A small masked image model, trained from scratch.
Training: muon at rate 0.039, 10200 steps.
Rows from block 3 of the encoder, named by matrix and row number. Rows with one number belong to one neuron. Each number is 500 + 25 x the weight over the matrix's rms, rounded and kept within 0 to 999. All counts start at 0. Numbers have three digits each.
# fc1: MLP up (encoder.blocks.3.mlp.fc1.weight, 256x128), inputs 0-127
# fc2: MLP down (encoder.blocks.3.mlp.fc2.weight, 128x256, transposed), outputs 0-127
fc1.98:504504504486505498498503500498520511496505490518493507491483484506491498478504502494495493505494480506484507499513495505485501490484492500500486506509505488497500511498496504518503496504513491505501496507498495498526500491514498491507507501495490516488503501492505508489486483512503495504508512500513509505503480494511505491509485525511506477499510510511511501489493500520498494499492
fc2.98:502460530481484500497501466501513520498499479485513500477496494497496529479496490499487487486501495494472514517512501496499502467479510519515484492500497493493524495505516504508519491524471480495472498509504503494471498494499519512477525502499518487530519512500497481503504499508476499512505513521510504496502501496488491526503497521506501520513492504506510526504497483491510518526483
fc1.99:510497498502508500517490514484501496476499499535497511487494488483506501504486510468506504511494497511515480519508507517488486506496487523500487473500494516500510505500502508520480496504506500483499528507501490504490491491513496514503500506481486499502493494490505493502476520502500511479507492489523490510486506497488503512504499501501519505502511509499477515508505493506503494477504
fc2.99:496500503506479485495506476493478512526501517511467472524501513494520495492489502494523494507516485508504508493490485466532474494521494476504497490504496494512481521510538509520523494485487515518507492506510514506526488493509491487504506503471519483504519521501510487510484490495507475503497498512509473498517478541481510473524490504493487482510486479507511501490486537475485505495524
fc1.101:500499499499502500502499502502499500501500500501497500498500499501500501499501500501499502501500499501501498502499499500501499496499500502501498499500500501500500500499500501498503499500497500502499502500499501501496502501500501501500501497499501498501500501497502499500500500499500501503499502501500502499503499500500500501500499501500500500501499501501499499502500501499500499498502
fc2.101:498501500500497502501501500502500498499500500498500501500502501499498500501501504500501499501500500500499500503501498502500501499502498501500499498498499498499500501500499500502504498500498499498499499501500500500500502500499500497499499502502501502500499497499501500497501500500502500500502499498499500500499501501501499500502501500499500497501500500499500500498501501501501501501499
fc1.102:424421538491563458602458540568567501432574375466531600469510472550572492318571484375522658632426416571517267656553384502382455472448478484534479506421485746510623520500487366604426584528513508533497445547536602504513590669528403463519407428573291475322539526545477430430540477508608509577630542611471455582488387541470364533512511524593520577639531444491423477339480613388467419407472
fc2.102:412566609535456531574506472463507472427527416500614444677405268471472555458507612495470489412386468566642544478536353324525562487503563470511566650404550591445469533479477449463617577591611507503378539567484548447539527560567405400508581541529379446505711410562668610428553567645583543515425418475447393608449364467450450344514472480503426384447532557354542476462554569552426462479560
fc1.103:504499501494501489503491502503506485496499490493503497495484500498510487498492499504496510500514504509502493488496506512511509515492507506497514492487494502495497495497504504513511511499488486494489509496506509497505520513492502499516483496496492495502510496505502491511502506483498508523500512500503504497493504490503498497502505507504500493514493505504507498502495490487495499498488
fc2.103:500509507484501499499503502508492515499492516495520494486498504498522497497513495493509509501492506508494513496512500523509528491498503491502499494496487482499497491491481493499505523505512512501476485486485511508488510481493497482496506514515487508497473504505500509513501518529501492506496480481481504520523525493491473503506482505481508527498492488503509497484501505497477498500515
fc1.104:496502501499501502504498499499498504503498500498499502502500502500500499499503496504499508502504502495497501505502497503502499497497499503501500499497500500501499497500502496497500502501497500495503501500495502499498502502500498501500496501498501499497500498500502500503501499503502500503499498501496501498497504497501498500505497499500500501500500503497501499501500503499502500497501
fc2.104:500499502500495501501500499503500497500497501494498500500500502504497498504499503499504503500502503507499500500499497503499507501501502497499493497501497497501500501499502505501502504501500500502500499502498499499499501497499499502500500498505503503505496499497502500500497499497497504502499500496495498501500498500502497498498500502503503496500501497500506502498497500502497497502499
fc1.105:490494484494492505500494502515500511500513499494518517487499501494508500494495502491487518484498503502501501504499506501487504500500509481505495512503506507495507505494503486508515505493492481499513507494499495508515496498513500521496497515500496504500499501496511490494500485509497499514495498490505490500500501520478491492492500490520500508508509505485484491503496504499501496503498
fc2.105:493496498506499501492509484503512518490507498489507514513501499506483492506479498514476492498510523478484528498506489484496481511485489499480484509504499501508546517506489485497517482495512492513482491521481527494485499487506508479508505504478506515488500509493509508512518506507505502519498498512494497488474510511492507498477503503494499511509493499502504476495510502491522487508510
fc1.106:497489501499508500517495498498505510489506494491511503506497489493499495474495492500507512512488487499495474508503493492476503501485505506503498505497494524494507493506500488515501508496510501491500490510496504498492511527500486503506497491501476496490504496501503497495513508504509513503508512517499494518505490498491494503507508500511497503505493498506496508487500515493486505494497
fc2.106:500506505499510508509495493504495504494492501496502509498493495496502499496507501506506504510503488494507502498499503505494503501499495503505493496509494497497498494506506505500506493501495507499492497502492506505502506501498504491497501503498498496496501499504505502500499499501500500501503496504502501502503495494500499501501507490499498501495497492499501496502503500496504496500501
fc1.107:500501498502498500497502502506500497497498497501497498500500494501499504497506502499498503500501498501502497502497497498504503497498501503497499500498502507496503499498504501498495495503499505500503497501500498503499501502497495497498500499500501499498501503500502502503500499504498507498498503496499502502497497500497496502499503498501499497499500503501503505504498503501502500496502
fc2.107:495503497493500505502493496498499502495495498498506506498503504501501504506499500504498501502505502502498499500498496500502502504492503503501501495498507502502504501490497498509498500500504497493499502497502500494500497496506497501506501503494506499500499503495499496501498496506500503504501503500500502495503503495503498498501496498505495504496504498501499503500504497497503500500501
fc1.108:501499505502502500496493496502496501504502493504504503504506505501497497496493498501505500503498499499500499500504508500500505501496499501499499503495503502500498497493497490503503493498498504504495503502498505500497507498496501504504499494495503502494504501503497502501496503498499495498497498502505498504498497505501499500498503503503500503502501496502493503504501496490500504504497
fc2.108:502499496498506495501500491500493501498500494505495494497502506505499501500492498503500500501500505502505501500502495502495506496498502502500495498503500511499498503499503501503504503494500498497500507503499503502499501501503499503496495507499502506501503500499495497498494501498492498503492499503501500502499501496500493497502497502501498502499500501504498500500506496503510505510498
fc1.109:509493509511524496496515506495489507508494495498501485480491500498506496499510497496503511505488504512485500487513501503491505496508489494510497507499503508511517483511496486513483479495514509518500498507481494511519488491496494506503502501495486497497499505480494496490494497491501507509495512492507503501496488501493509513507497494514501513499501496498497508487471517492507498514508
fc2.109:512545504514470506483525472506466507493479502479520490490515492502495495502514533499508491509526515470510463498494486478517514496497499489525499505502528485468498495508489471516482504503520509490522494495492471495465482496492501525494507484491491494532500501501507500497535479502531508513468489516487507478522521474519521491482482492511486507489497506548522490516509504479492494512519
fc1.110:500492509505499505493497499492497498504496495501501496502487511511506498488511498492515506500505493507495513492495493511489503503493494490488498494505501496502506503490502499491501507508504504494509503524501500501496500505501488496494500492506496487490496495502493514502501505514497498482493514488513503515497500500503499513508507494505503484498490506510501498500492512496502503494496
fc2.110:513498502499494497505498498511497480497503482515492499498496506490500505511506499493507494496483499499511491492501497508497492500495499503509495506507496498513495479495508499488497499488507513501497500500491484513498509510499493506500508495496484511521508519509496489494506495497489512513509511499504500503501486504509496496500521507501502504487495494500508502492493487495503504505497
fc1.111:495513503484486472522520473515521503504525489514454530489500467505515511484485472488482533513514505495524528502494499533472487507477527477516510490476511498516554503511502477476500518517502501513523512538495519507482485499461527502475493470499487477506527527503497476493517466531460498469489534490491520492516488512516490510494495516505517486543492518508509469463524499496465479472476
fc2.111:491495502505473479461501474530548494538523491489509508470495489486496470490505499529465512505509499521475499508505515483510548497528502493469469450518490499545498509530509500485463483484509521505498491522488470471484470517519510500497511467526533479534528502512479492512485483485474511490536506498481526516510552517507473513480495532512487520514482474469510492510532502507495489496463
fc1.112:495503499503506497507499495497506504497502504502503506503494488499504504497504491497496511496505502497497501500499494507486492491498502505499500496500501507499503498503496500505501503500498503499493496501495508497501501504504498498505504495505493499497499500498491494502498496507501502499504507502506501500503503497498503501506498506499496496494502506496498496493503507498496500500504
fc2.112:498500509495508499505506499498499499506498499505505497496504490505504493501495506510502500504499504508504505501500499493501501504504500499503489493490494499505496500502498509506506495502497502507494503501496497497497504504495502502496495502504495496502495499491498495489501500492489498498498498495507504502506504504497502497499502493501503497506504499504509503502496497500499501502498
fc1.113:493500501506505504496501496501509495505518502495504500492495500504495506499498497510493501498503505501505496498502512503488497495498501507509494508501504501488508507507498487505510498507499502499501498497494502503496503505506502501502502501490505498496499493515498497504484504492499505494503492495496498503503500500501486500495499497505496489500497490504500500493495512505499502497510
fc2.113:488505497500503507511510513495496504493516501497496484500496496496493507494496496497497496511514502490505489508498517488494489491504495482502501499497498496503499500495505495500505500501508505492499492500491492500509495506492500488492504497511500501503503500490495508511494514497514499496499493506495510489504517499486506495499498501496502487507502517497510508507502503495508498488505
fc1.115:506500518502488500501511509500495501490517488496509495494486483501513496484505491499490488488494498489494496497513509483501494498493513508502502520504491521492498500497502513507490489501506500492506506497493510498499513512508490503504482501498496492491508501498503497492497503508497502493508501513508500504511502506496503500513491507511498495507508501502487499489502511505494485487499
fc2.115:487513520502505500493495494492504492510488483525498500501508494505499499508495505517493508481499502508493507507502478497494493493504481515489493494500500502507502497487503505504520496505511497495500521494500504518509511500500508490493497508491507506516500503486488505495495498500493499500494506504486513495484496491490496497502505500494502507498517500486503491499488517485510503501493
fc1.116:505490493502493501502501500488496518483498500498498501501509507493499491504507501512495510497508499491492499504497501512492494509500499504490504502504490499506505491495492502499501505496499495508498494496506511494498498503511495500494494493487496498497501498504500492494506516496501507493496503497495505505494492505500508500501500499507500511512497496497491495497500513511504500507501
fc2.116:505485497511490506492501499497493501495494507503500504497495500515497502502508499493488503476491498492510507504500504503516513509502498502494500494489510516498497508502498501502493482484508506494491503495494506488504503514484506487495499494521499491502486498500497499514510496502493498500505505501512506519500498495500507513513484483486501516492513501507514509496495486488495507495503
fc1.117:478507510494485529513496495490493493489520497495516501502478475503502496476496516514507503495490511503498494522509487475481507497490506502524503511476496504504499514504476487521511519495507506492501490512524500497512510504492501510494507494508466493502516486500505500479508512503508506489509503497497479520511485493482501477501496497514511477502491510484510506501490530496482509500523
fc2.117:491499480504513511479501488517485499504472510499512503508493514496499477477488518493502505494490503494491490486517514491498508482495511492499515524490498484505485494499517521492508508515495481494500497512494482507510506487496502502475501490503508532507502496515496504517496510515496483521501477515499504514491489507513495478485504501504521506493498519477512502493513511487490515504501
fc1.118:521507495494503492501506500499490485505507483504510517507507500521516491496502500498510491513492495508513489501499486505501490485508503482491497507498482524510502491495499499513505494516513496463497509507499490491499516509499508497499498495490512495491506507497507507514497515516509482483501503509506506496497497496478509505486496528509496502490493483489498483485495486503475507490527
fc2.118:481484490488505523495491515509502498508494497508513452494497491503495506506502517490502522492496501517488492511483496498492494506508480514500514516502481487502502508515491512488485518498494506505494530493493496477505478486517510513490511489498499509527470524502512506491510487489491496486507492498520512501500533519510500464493519495495521501502512493492498500477499515501509507496474
fc1.119:509497493494507495484493497481501484499499506494515489516499501497497499478496505490506501503517493481500472495517494500485486513510500488496509498499488502501495483499488484512490492492504497520484499512503517515492516536494490483494502522525496479489491489509513502501490513505509491509516506532506488482505508506504506508501499493513487526517497479510495506503505520511499511485489
fc2.119:492482519489500511515484483494495509489517523488514475519499470519520467489467487519524480499499482508506505495523490504514515488478514509514479512504517476486500495522484502478469515468534528470502500493508514493501505503498516490493508505494495515502522526516519496503500508498488506484490490531504481514519492513513489500488506523482475469526483517483501503498504503499469499508497
fc1.120:485498529494517505524483501499518510479521491484524522506503472483508478502505495499497503531468468519492463509498494481469506483472502516499516499492469544497509496512492459515521535508490502471491502522495515495499543539514480485530501483511440497491514512486503493479545490513521505506491516516488484526517457484504465495509509478506492502505510518507494506491488526517499503474503
fc2.120:541456508509498508450500503465509523525508512521487506514516476473468528499480493559514492477521493513482485497474493513490495539522475489519511506504507470489483507505451485499471481480491472526502505490496480502480492531475532475516485468521538477497475484494546520514494499489507495510523517477497465496513553522513521536496476511552474524519482467535495518482505510506473504510491
fc1.121:432337477440649511535417579584615495349565347498425699387503641522638415321693429319549831778423344661441256622603423673270409444408390478543524420382531704424673510539465384521358570551454511567516583461643607618399584660555470426507221408635329469283385526559431393470582437435499416645585581541580437468549394630523416615519496491639495716702540415530374545370590587401501369361446
fc2.121:405508199725580575612502354566449438600594358350559376524556543482523600393441646569512319579575549443244457545591560313676558461729482279537519375341636576278297362802385533461760561626621560249511448402371384461270480699409533483284609592490469558321575371332522632436502541626519590788309544609415586521644207423636471348580639480400306617773365554336651573640754576382587453540495
fc1.122:494505491483493507506510488525491503494493490501504479502504496496505503489502494501485512516489495497515508510498500510496496491496505482504481496501521484505534509509487501500489500504484517502488487509507499513509513515490498488503520483490483494500519529485492484490511516493503499502511493489494494510504499519498514498510498492492500498504483503476500496510502517495492516503497
fc2.122:506498479483500501497499490476483501505499522488488467480520526490509501499483491496486502506500504503495505482494523483512478503515512502490496516518506523528499531484504506494507481497488507508485512503505511533486512488488480517492504492502514484481516491472535498500502520485480482481484515492498510499501497508508494503507512470508505507515489495488508514512510529512501508510490
fc1.123:492509505482542477501474470481506474528457497518529522506483504565514454491480472494492520484501441515507489514448444486522571467518537505497496460500462511500497508535492483486454464532496563523414497517541565500501536476476493488507497502516472480511504597483516509528499515540499523508510484518525494506500527476446504483511482504515462493539502491492491504507531504505492493452509
fc2.123:502530492495509450469509493525475507528472544489559505513503537572445484483494468513474494483482490474490467482509468494552486467468541498481540509458523477467534516469496486537492478514504514548437479521517506536511525473511525484492465501498531521528480532484467491525525504558535554449536443491511462446475531483533492506497502555496482460465496484539496531524463498486472510553492
fc1.124:487502505507492503497508500498513512500504512503520500509502503503497500500483501487497521512494491492488483499487505487498507506494494515504488497482514501519494499493506507501498502499498499490505500509496496489505490493501497508495507505510507483483493495487511503489497491510507499499498486494510507502520491503508493504492479503507503510509504507509501495496505504506506501495492
fc2.124:499479495498495515500496488493484499509511508506494499498507516509491511501483498502492510505514517508499513511505495500509501502484496500497509494503498491504499502491489507485479498520512508499485494484497498520506502501509497502472507512492503501500486506513509500495477498505508494491513501505501481515514493515489495505488496495505496504487505497488510497519495490497510507505498
fc1.125:498500501499498500501499501499502499500499499500501497501500500500499496501502503500503503499501500501499499500501501498499498502499500498500498498499499502499502503501502504502500497500498500497499503500502500502500499505499497501499498500502498500498500501501504497502499500500502499501499501499502502500497500502497500498500498499503500502497501501501498500501499502500499497499503
fc2.125:498501500497496502498502503501503501501501500497499498500500504498499500499502499501502499502503501499500497501501498499502500500498499501500499504500500497503501498498503498502500500501499498495499498499501503499497501501498502500500499501501503501498499500501499498504502497503502500500498499499500500500498504501499503501502500495499501498497498499499500498501499500500502503502500
fc1.126:498489500504499513507492489493508508506496502496505497489501503503489491489506505495493503497498501508493492499506504507495506500501513493488496492514497512495510512503494499505495499495507514500500494494506511497500493511497500498500494502503513510505505514501511508503510500498495502486496495490495503499499497490500491502495491508505496498510503498500498488504514495494496494500495
fc2.126:511508496501494500492490508496519504498491509505499488501508498491508515499505495508511496499501496505497498498501502505499505485498505493494500501496507501495516515499496487509497500482494507496493493488494500508501500504510499516487501498509497500504504492500496499509498509513509503498498481510498494496493506501497493479510507492499496503496498489496513489496508502510511490509492
fc1.127:503506505500504486512508508505505503497494510509506503489513497497514499492509496504506506505487499490499503494511504503494499507496504480489504484505497511500493505494490497499490503511494498504499504502498503498496513499493502495496500496503482498496501494499490502500500500506503495495501500499520497492508494501509500492507505498491504497493504499503495491501501502497502496496502
fc2.127:494507503501501511496513508484491487514500495514499510491499514507485489503505516500501497504487482513498514508493502503491508490502506485508509501492494478510500500498503504499494494488504502505505507487493498504496502497492515508503505499497515497485496499501503483493479488510489500498506516505496508492496506495503503486498507497499500496510502502494499503511503507501493505505516
fc1.128:498494504498496500507494490488497493487506501505502488500492503493487494481494507495496498504496486503512497497532509499495506499486500496507498494504503501500498492520505519503506494492490505500485491501513507502501503492511500509515522500519495510502505495516498510495494500489495492510497499498508480498501488503509500503506504482507504503498514506507487486485525504492499503507479
fc2.128:471500484512500505512507503497495519502488505478478507492499516502491496499498524514513516491492508496506504502511491488500502502505507499501486484500504488504480506495470506492501512506493521497492496516492493463504507491496517503503493496523497506503488513495495508519484496505495525501509506494500500484497503493502498517500518495522508476481487517489512502482512501516482489509506
fc1.129:500488492481498496508498496500508505502515508497490507491519494505502512488485518508495501496508493505496490529507493518503489503488489498502493508487504499510483496513501489494486494499502491504514493505491506511490503514501503487519498489492495512492507495516484486507493483499501504504504514510500508489518510498515505518505502496508482485504495507501499491502489510491493491495494
fc2.129:496492475501539512504502494497508503513478496502491496488504500493503500502500493475491497510507506499478482487497507507513491513507486507503484509505481503506503489501499504501500505502491485508509480501497512506494514491516516492492494513509505495494518497516507486517505518517494496504493502514494498483525506486475488483510519471499492499506513500512489519504499501495484502520490
fc1.131:502497498506504503507504511510506493500505495494501496497495510513494499503498503506505507494496495498504500510496493501501492501504493498497497497498491507502497503502506496504492502499503501499493489502500508499507508502493505501502493502504498502493496491505505500499506497496495498495493495500497504507498501499503496506493496506498502500499498510497502499505499506497495498493498
fc2.131:495496500505510498501511510502490509503494500492500502505501505489495501498493501504489493499500501501500511500502505499496494508499504500494502491508501493502499491508501498499507501497496498503496497501501506490508490491506495494494504495503505505500503499499502511494504500501491492494505498498506508498503496493501497500498504506492512492505514499498505505499492496503504501510500
fc1.132:495487489512496472497506514520523479483498470484501496502494486501532502498507511501502511515507509480512476507486484524503494511496505478502525494495491503523505511487489519474495518506483495483511525512489498499497523508482473497505494500497493516497500512505493498489486503473491519506511512510480510497500510522480496509519512513516505487471487508497517502476503492512481499506504
fc2.132:521494501485517495501494508514470482503507501485494449495521509494495522506512526505493518480487486509478500482500480517524507513515495503491511492512511522475479485491504530485492490512493486491500479510505519518504510466494541491498505504489491518490507487517492509508482504508479501478493499476520504509499512468510492502510525508517487489494493492519493482506508474506514530502521
fc1.133:489504476488514504509501535527507479487502478484529517498505499487502504475518508488498520516513495490489485519495509516510474469498494502499492496501493532497505500504520471520495511478511498493483511511517500505486497517496475496500489515515490517491503497519483473475501498484497502506492515505496521496490482505507483522479490519501514511474509500498512509463510503503502519498501
fc2.133:497495505527492507540498478465497461506523493488527513500514458483475484492502541493508482489472522515480472509521505493505495530501508458485460531504506523478441470491488509516507500494505504493479502487507490507524560518518487499502532490509506498508512501501507501500492517529502485488487523527487461533517501508487493534522531506510499481476510460507499500459478523508510499494493
fc1.134:503499492503502488505493493521494496488497492489502513496488480482505498494494502496485512506508492502493488496512502520524493512509494506508509504503497521497491489501501532484488508517517501488506518497508488500514499504489485500495495492516485491495502519502497516481511507504509515502506488508492488493505494492488496515477500499494486512490500514507479516486497516509478496514522
fc2.134:502511491492502484488486483489493487496497474504481511482478518515492495505491507492475489526476511527488507494491511518496486492533509511492536477505509513481516487477500506523501516496488500492501507498519509516507476495502512511510499495499495504521508519491511493509507489480493489497505479511532487496501497508482516504487488481502515505513520510506500503491497460494484518517488
fc1.135:496503499501503501497495502501498500502501499503500498499499503499501502502497500498504502502502499498499500503502499501504504501496501497501498498500498502498505497500500500501500501501499501500502497497495504500502503500499500501500499502496503498501501500501499498500504503496500500503501501499497502501498501496498500494500500500502500499501501497501500499500498500500500497501501
fc2.135:505498497499498504504499498499503500501501498497501498493500503500506505506493500498493499502495508503496498501502501502499499496502500504496499500501502499497503500499505502500496502502500500501499505502505498500503498501501502504496500503497498497501501503497505500496502497497504495498494495502493501500501502496497504501498500499496502500502496505505501496495506502498493501500496
fc1.136:507483518480493519500500500502518501499494504499486513504512503497484509489472520493515495508497496497495491519488498500494508488512498514508516492504489521509496506502504493487488521504499496484517500506506508516489492488497507507510502494490490470501518488506499521505484509493517496494499506511494502479518487517501473505506505484516498484518498487494497510493508500482499505481479
fc2.136:508506481502487507484530487487491466536504496503499507513513528516487508511508504519505470502484505505497513510494524513518505491504482508509486502495501516471495485502504506518507500503524491519508508508516503493485494475511488505484502496497510489481505499503496500484516478497526493502477496473483499479503496495511501495513494496483528491505506488489497480501515506488515508484501
fc1.137:501483505493515499520481514510514505496517486492510517497510497505494499469502498479503525525497479509497462521510484501473488500497495498504493500496488537512521497501500489516497499503500499497496488517494515504501515526509477503507491489507471498473504499510500499483506500494508508508511501509497504512500478497498481503502506503517502506513510488498496503479497517478500491485490
fc2.137:500503498502499498501501498496499501500500501505501499499499499500500497499498506505502501499499503505503499502499500500505497498503499501499495505501499498494500497501503502498503504499503504494502496497499496501499498501506499506498499503499500503502497496503499498500499501499501495499500493496500501499500501502497496499503500500501500504499503500499499497503503501500498501499499
fc1.138:498487489503500513517495509503502501507496478487504492501501511502490509499498506490514507507475498489513498495503520492493499482501498493497480496499502508503509507507502514505491499493493515509513505484494506498500501508492506506487495512479487503498499494490499511497514510513506484522491494507492501499523493513507504500494496514517514504492511501483490499496497489505489495505494
fc2.138:519504516491496497497510502499502496480503507484514518502502518488484507495486490512493497477527492497508492492484511507506485489498522487523510499502511520495512489512508474481501510514494488488488502503498482496529484497516512517511496513524502507491504505501489489516524483511490498475495497496503508499475537486510509492489489489499497490500490500487507492503496505499526504469487
fc1.140:514493507503492502526476501479512511488513495479518516499479486496513491478496495479490535537472493486484470535488488476467517506489495499518498508498479528475529513491483475536506520482517492479487483512507513489492511517480480507520500485507477511482525505475517513470517507506529522498507508516508499520500483493490494498510507496524512503509503495493504491475513551499475489497508
fc2.140:509490476494483530502473497497488523511494518503496521493530485540477520520504504509515504485521502488521526478520499522505496493510497494490485505512501481506507509505520500501489490475499519524488512488495497475510500513479516504510509515490477477491505495503492501496497491492494497513494519492477496504502494490510514513485501501505498512488505474514484489500505477496490517532478
fc1.142:498503499500504500500499504506500502499498497498506495498502503498492502499505502497496507506498496500501499499503498499499507508494493496506499507496496503504499507496495504496497492495497501505492497492506499500502500493492504498497498494499498503496500503498512503498513502502498505494499505503506497499496492501499495506504500503504498507496506501503503502497504490499497495502500
fc2.142:496490495500505500502502503507499494489497502504500497503495496503500496503498497489499504496498493504499505502498495500507494497507506497499501497500501497503504509495498506507503497503502502500498490504492491498504502497507492506502507500504504498502500492498501501505485490497498494494501504490501501500501497497506499511505494495500496495493497507512497509501506499500512508505501
fc1.143:504493501498500495495497504498499502496501502504498507504497491499495500493499501502502506499500497495504497503503501492493495504504505500502496503496496495499501495497495498506498500500499498492499498504505508506503499500497497499500498500507497500501502501505505503499499509503498506511500505500501498504503502495494507503504504499503503499496497500501498497499500507495488496497506
fc2.143:507502503506508500498494501494499503499496509503502492506498498502490500502494506510500490505504490501500496493500507487506499505500505499499509499496498504496501493500489508503506504498494500501498494502490501495499496500502511496501501497498511503490495496496515498494496505508509492488503500499490505511502496498500499496499508496500482505495497501507496502504492500504504506504503
fc1.145:501489504488493502507498502499508509501506512504508496506493511498507497497492504500512501513492518479498485494502491494503497496502510506524513496496489495508501496493493500505507500503506501490488498504501495504507500500508501494494491501503496509494485486493494496503502497496501500517504507503502494505497497505494501512502512493505504489497483488507498502502506518490479498504505
fc2.145:513499503499509515496504483497511496508495489510495500499501497510504496512500505504520501494502509492502492502501496501512493495503499510498487497481509462494499493492503514492508490496478509498504514521512488494488512491506497499504509520512478505481497488499490511493482503501498499497511487518493501508503512506477497486506492498504506518500495503497489507514507489512501490494511
fc1.146:504500500496504500501498502496502500500499502504503502504499499500499498497500498499498500502499500505501501499498499501497499501499501497501501501504504502504498499501499498501497501500499496501501501500499498500496499500501498498503500495497499498496501501504502497498501496505499500499501501503504501498499499499501499499504499495502502500498496499498500500501495503503501498505506
fc2.146:501502501496497499499494497493503505493500504501495501496501500505504498503502496503500499496501505500500493499503504499501492494495498495500498493495498497507493496498500503501500501504499500497501496496498499501498507505501496505504496498504501502502496507500503507498499500505498498497502505511508493501502498499508504496507506508493508505494504502504496494497498490502499500510498
fc1.147:501498497502498499502499498502500502501502501503499502500502498499499499498501499500502499501499500499498498500500500501498500500502499501500502498500500500500501504505499500501502500499500500500501501500499497501498503499498500500498505498500500499501500503501495497498502498500501502502500502500498499500497502502498501500501500500500498502500500497498501500500500502499499501500501
fc2.147:500499501496500501497499497502503498498500502502499500500501498504502501496499502502501496499502502500502499501499500499505501499502499496499498502501495501497500499500499503496504496501499497499498501502503501499501500499502501498502501499498501501497498497496504498501501503500503500503504501498501502499500498502503496498501500505500499500502505501498505500501504496501497502501502
fc1.148:499499499501500500501499500499501503502500501498497498499501498499499503499499499501499501498499500501501499501501501499500499500499501501503500499503498504500498502501500502498499501499500500503501498499500499502501500500501501500501499500501497500500501502503500498501499499501499499498501501501500498500500501500501498499500500499502499501499502500500500499500501499501499498501502
fc2.148:502499499500499499499501501499500499502499500500501501498502498500498503501500500498501500499499501501499500499500500500500501498498501499501500501501502499501501501502500501500498500501500501502501498499500500501501498499500499501497501501501500498499498499501499502498498498501498502498499498499502498503502500499498502499500498500499501500501500498499500503503500501499497501499500
fc1.151:507502489490501502498514495492495497498505511503511494501496492501500496495498485509493502505498489501508498500500492492497497499510487501502506504504502499499491505520500502504498500504485505505503494511505499506501506509504495506491490492506505489499499504499503505495495502504511505503507507500506510490484488499503508505502488503511502496505502494489500491492494506494501501499508
fc2.151:504503496508510498494489498507496506489495493505509496483504512502511501477507490500494482505485500487490504508504488502515506512513507489485492515511488510505502494504492499498494503488508498492498492506500491500507490488502505502499511511506506502504496498500496507491502490501504500509515494513487498502507504495497494505506500513486494503503514517492506498494495496499510496497505
fc1.152:498495508495516487495484493501513506506508493497504506527500498474500485507509509498502507516498499490514493496494496497493481491498488486490493493510487500501508517508500496521499497489512487492505493496506495495494510486503493499507481483495495500522501492507485496491503495501479508517500504505492497490504525501500492509524489511505506496508502516498513497507497514508501501509491
fc2.152:489514510507499515506515496485486484518495515489507515503500486497490517522525483515504487498498501497488491515502498492513503505503510490484483489497505493507491480504491536517500512502518495486501496485506505498515482486521487507506496488504502505509493507504496511488496498519491508505492489495504493498505507493495501504490478488498486514494514478486504508499506500514496492487509
fc1.153:500510515509492519491501499486499511477514492481505513509515507477497506488500501505511498488496493501479484509496507504482493510493504504494524492501500489499496505497499505500492516496499494485511500484484495518493489496500500497510502483513499499509505496505501512498496493500491509479507503502481494511503498521505493525510504470495505521514487511505503500471505508496498507498503
fc2.153:503489493501516519506487488499500495494496498502499494489537502502501503514520498496506500514518519494513513513504533513493494490496503501479511462496511497516484516498507525477502494501513500497476506486513486480490480508511518506508494494514491497502481506503478497506497489498499502470489491502503489507499507497505500473504508508514498493489514521491497488511497492489485514515488
fc1.155:498494494509521493507508490497495524495468507510501501500471485496486511490519480508504494509499485503509503490516516515499490511495502501491513495489484507515520513483489499522486506498507506514488497523497497487505519485508499496502531490499498487509484513507504493523500506487500504521495493491471486495505474494502489516480499503519515509518493499489501506507488516486505479510492
fc2.155:519448514518507488523493519525483492496495490508512548489508477495479486498515499509473498484467472503521497501475497533481499524486500479491497516482481506500497505480518492531476510502505518483500483483520471507516479521476485485504539502503501514500498539522514485503482533501514501456519526476508476517488510498493496526492511497513471512463504489530536541470494508521491479483511
fc1.156:476480506494541485545473517520531505489540453481511549490501480496528496437518469457509561564452436533493414552514452503440488485472495494515486492485493592500553505516481458532479528512492508504489470531507549513506547576503464483518472483519433484441512511506480482468525495497527523502554510537486475519504466522504451528514496500547491538564521472511479506449490549449495472464475
fc2.156:437495464506496458486526495546472485494490502518492501460532572533509505488499484468448520466506528466522499525553549527506499447494504528490457471459520473531488511510557539468477475558526484501513513497546531533522495448478508494482473535473480495452509509518437507567458492482510507513507506492520540491503489504493504486528488529507511503499517510466473486501538503448490484505504
fc1.157:507507505504499502498504489500501500495501504506495501503503498491494507495491500498503500509500502494512493499499502493495505504493497501501501506488504498495510499507482492493496507495509503505499494506510503505500507502497505500503502489510500499490508509502504500496501505495507498508499526483499498508502498489500500499495504494508496496495493512506491497501496504485488505501508
fc2.157:495501500494487516500504503500497499503499507519497522507493510502508500491490499484497489495504503493500484491499516501501500496488499501496496499506506508497496491498510504488510485491501505505501495502514502500491492491499506502499508485488491511505509513488504482508506496501493497502510493500511499511512496505511498518497484492508502496511501496503491510496505496516509498479501
fc1.159:497497496506502488518501509503507487507516490493510509500492495499491506505503496480493502505497504489512497509514505494507514502495496487498488499499511498480495487488497497501488500504510498507490507508476507505503501501486497497502494501491492502503494505503499512501514497502506488504500502508493504506506504505491505495498502505485498501500495501498503499495511495510514502502493
fc2.159:502505502500492503477500481490494507494506487499492510506505488496494511491504510492487492515515479526496504515490507498497519522511493504475487508501468507496499497515527507504491493508508478513498508498511495491496494499500505492502490495507477506500509507501493494507506501489507517484499493498513508493497507497524513485507501494492510506483494481498501521515493484510477499513522
fc1.160:472490514505485522520484481507517502465535492481513509505484479513502505470511502491521532495486504512503476512507480469473498506465520512511494512478476525507501523512491478525514515487516517495496492510505518472506501518483495504500512470502454484504532488498515494460522532524517523512497508509502478548495475495485503486515491511525513480501484506470493507487491506499472503511518
fc2.160:487480505531491486486512508481476521489498505484509493521486518517505481496484507514501507504488519505488475511524512496474486478489515471484498512478504479500525502510495510478500515511519510492516512490480515537514512501529489513503502479503496499501511526495445500500508474479515515494509480540498497477488480503526493489492470517504517481494448485523524527515488489507481529538504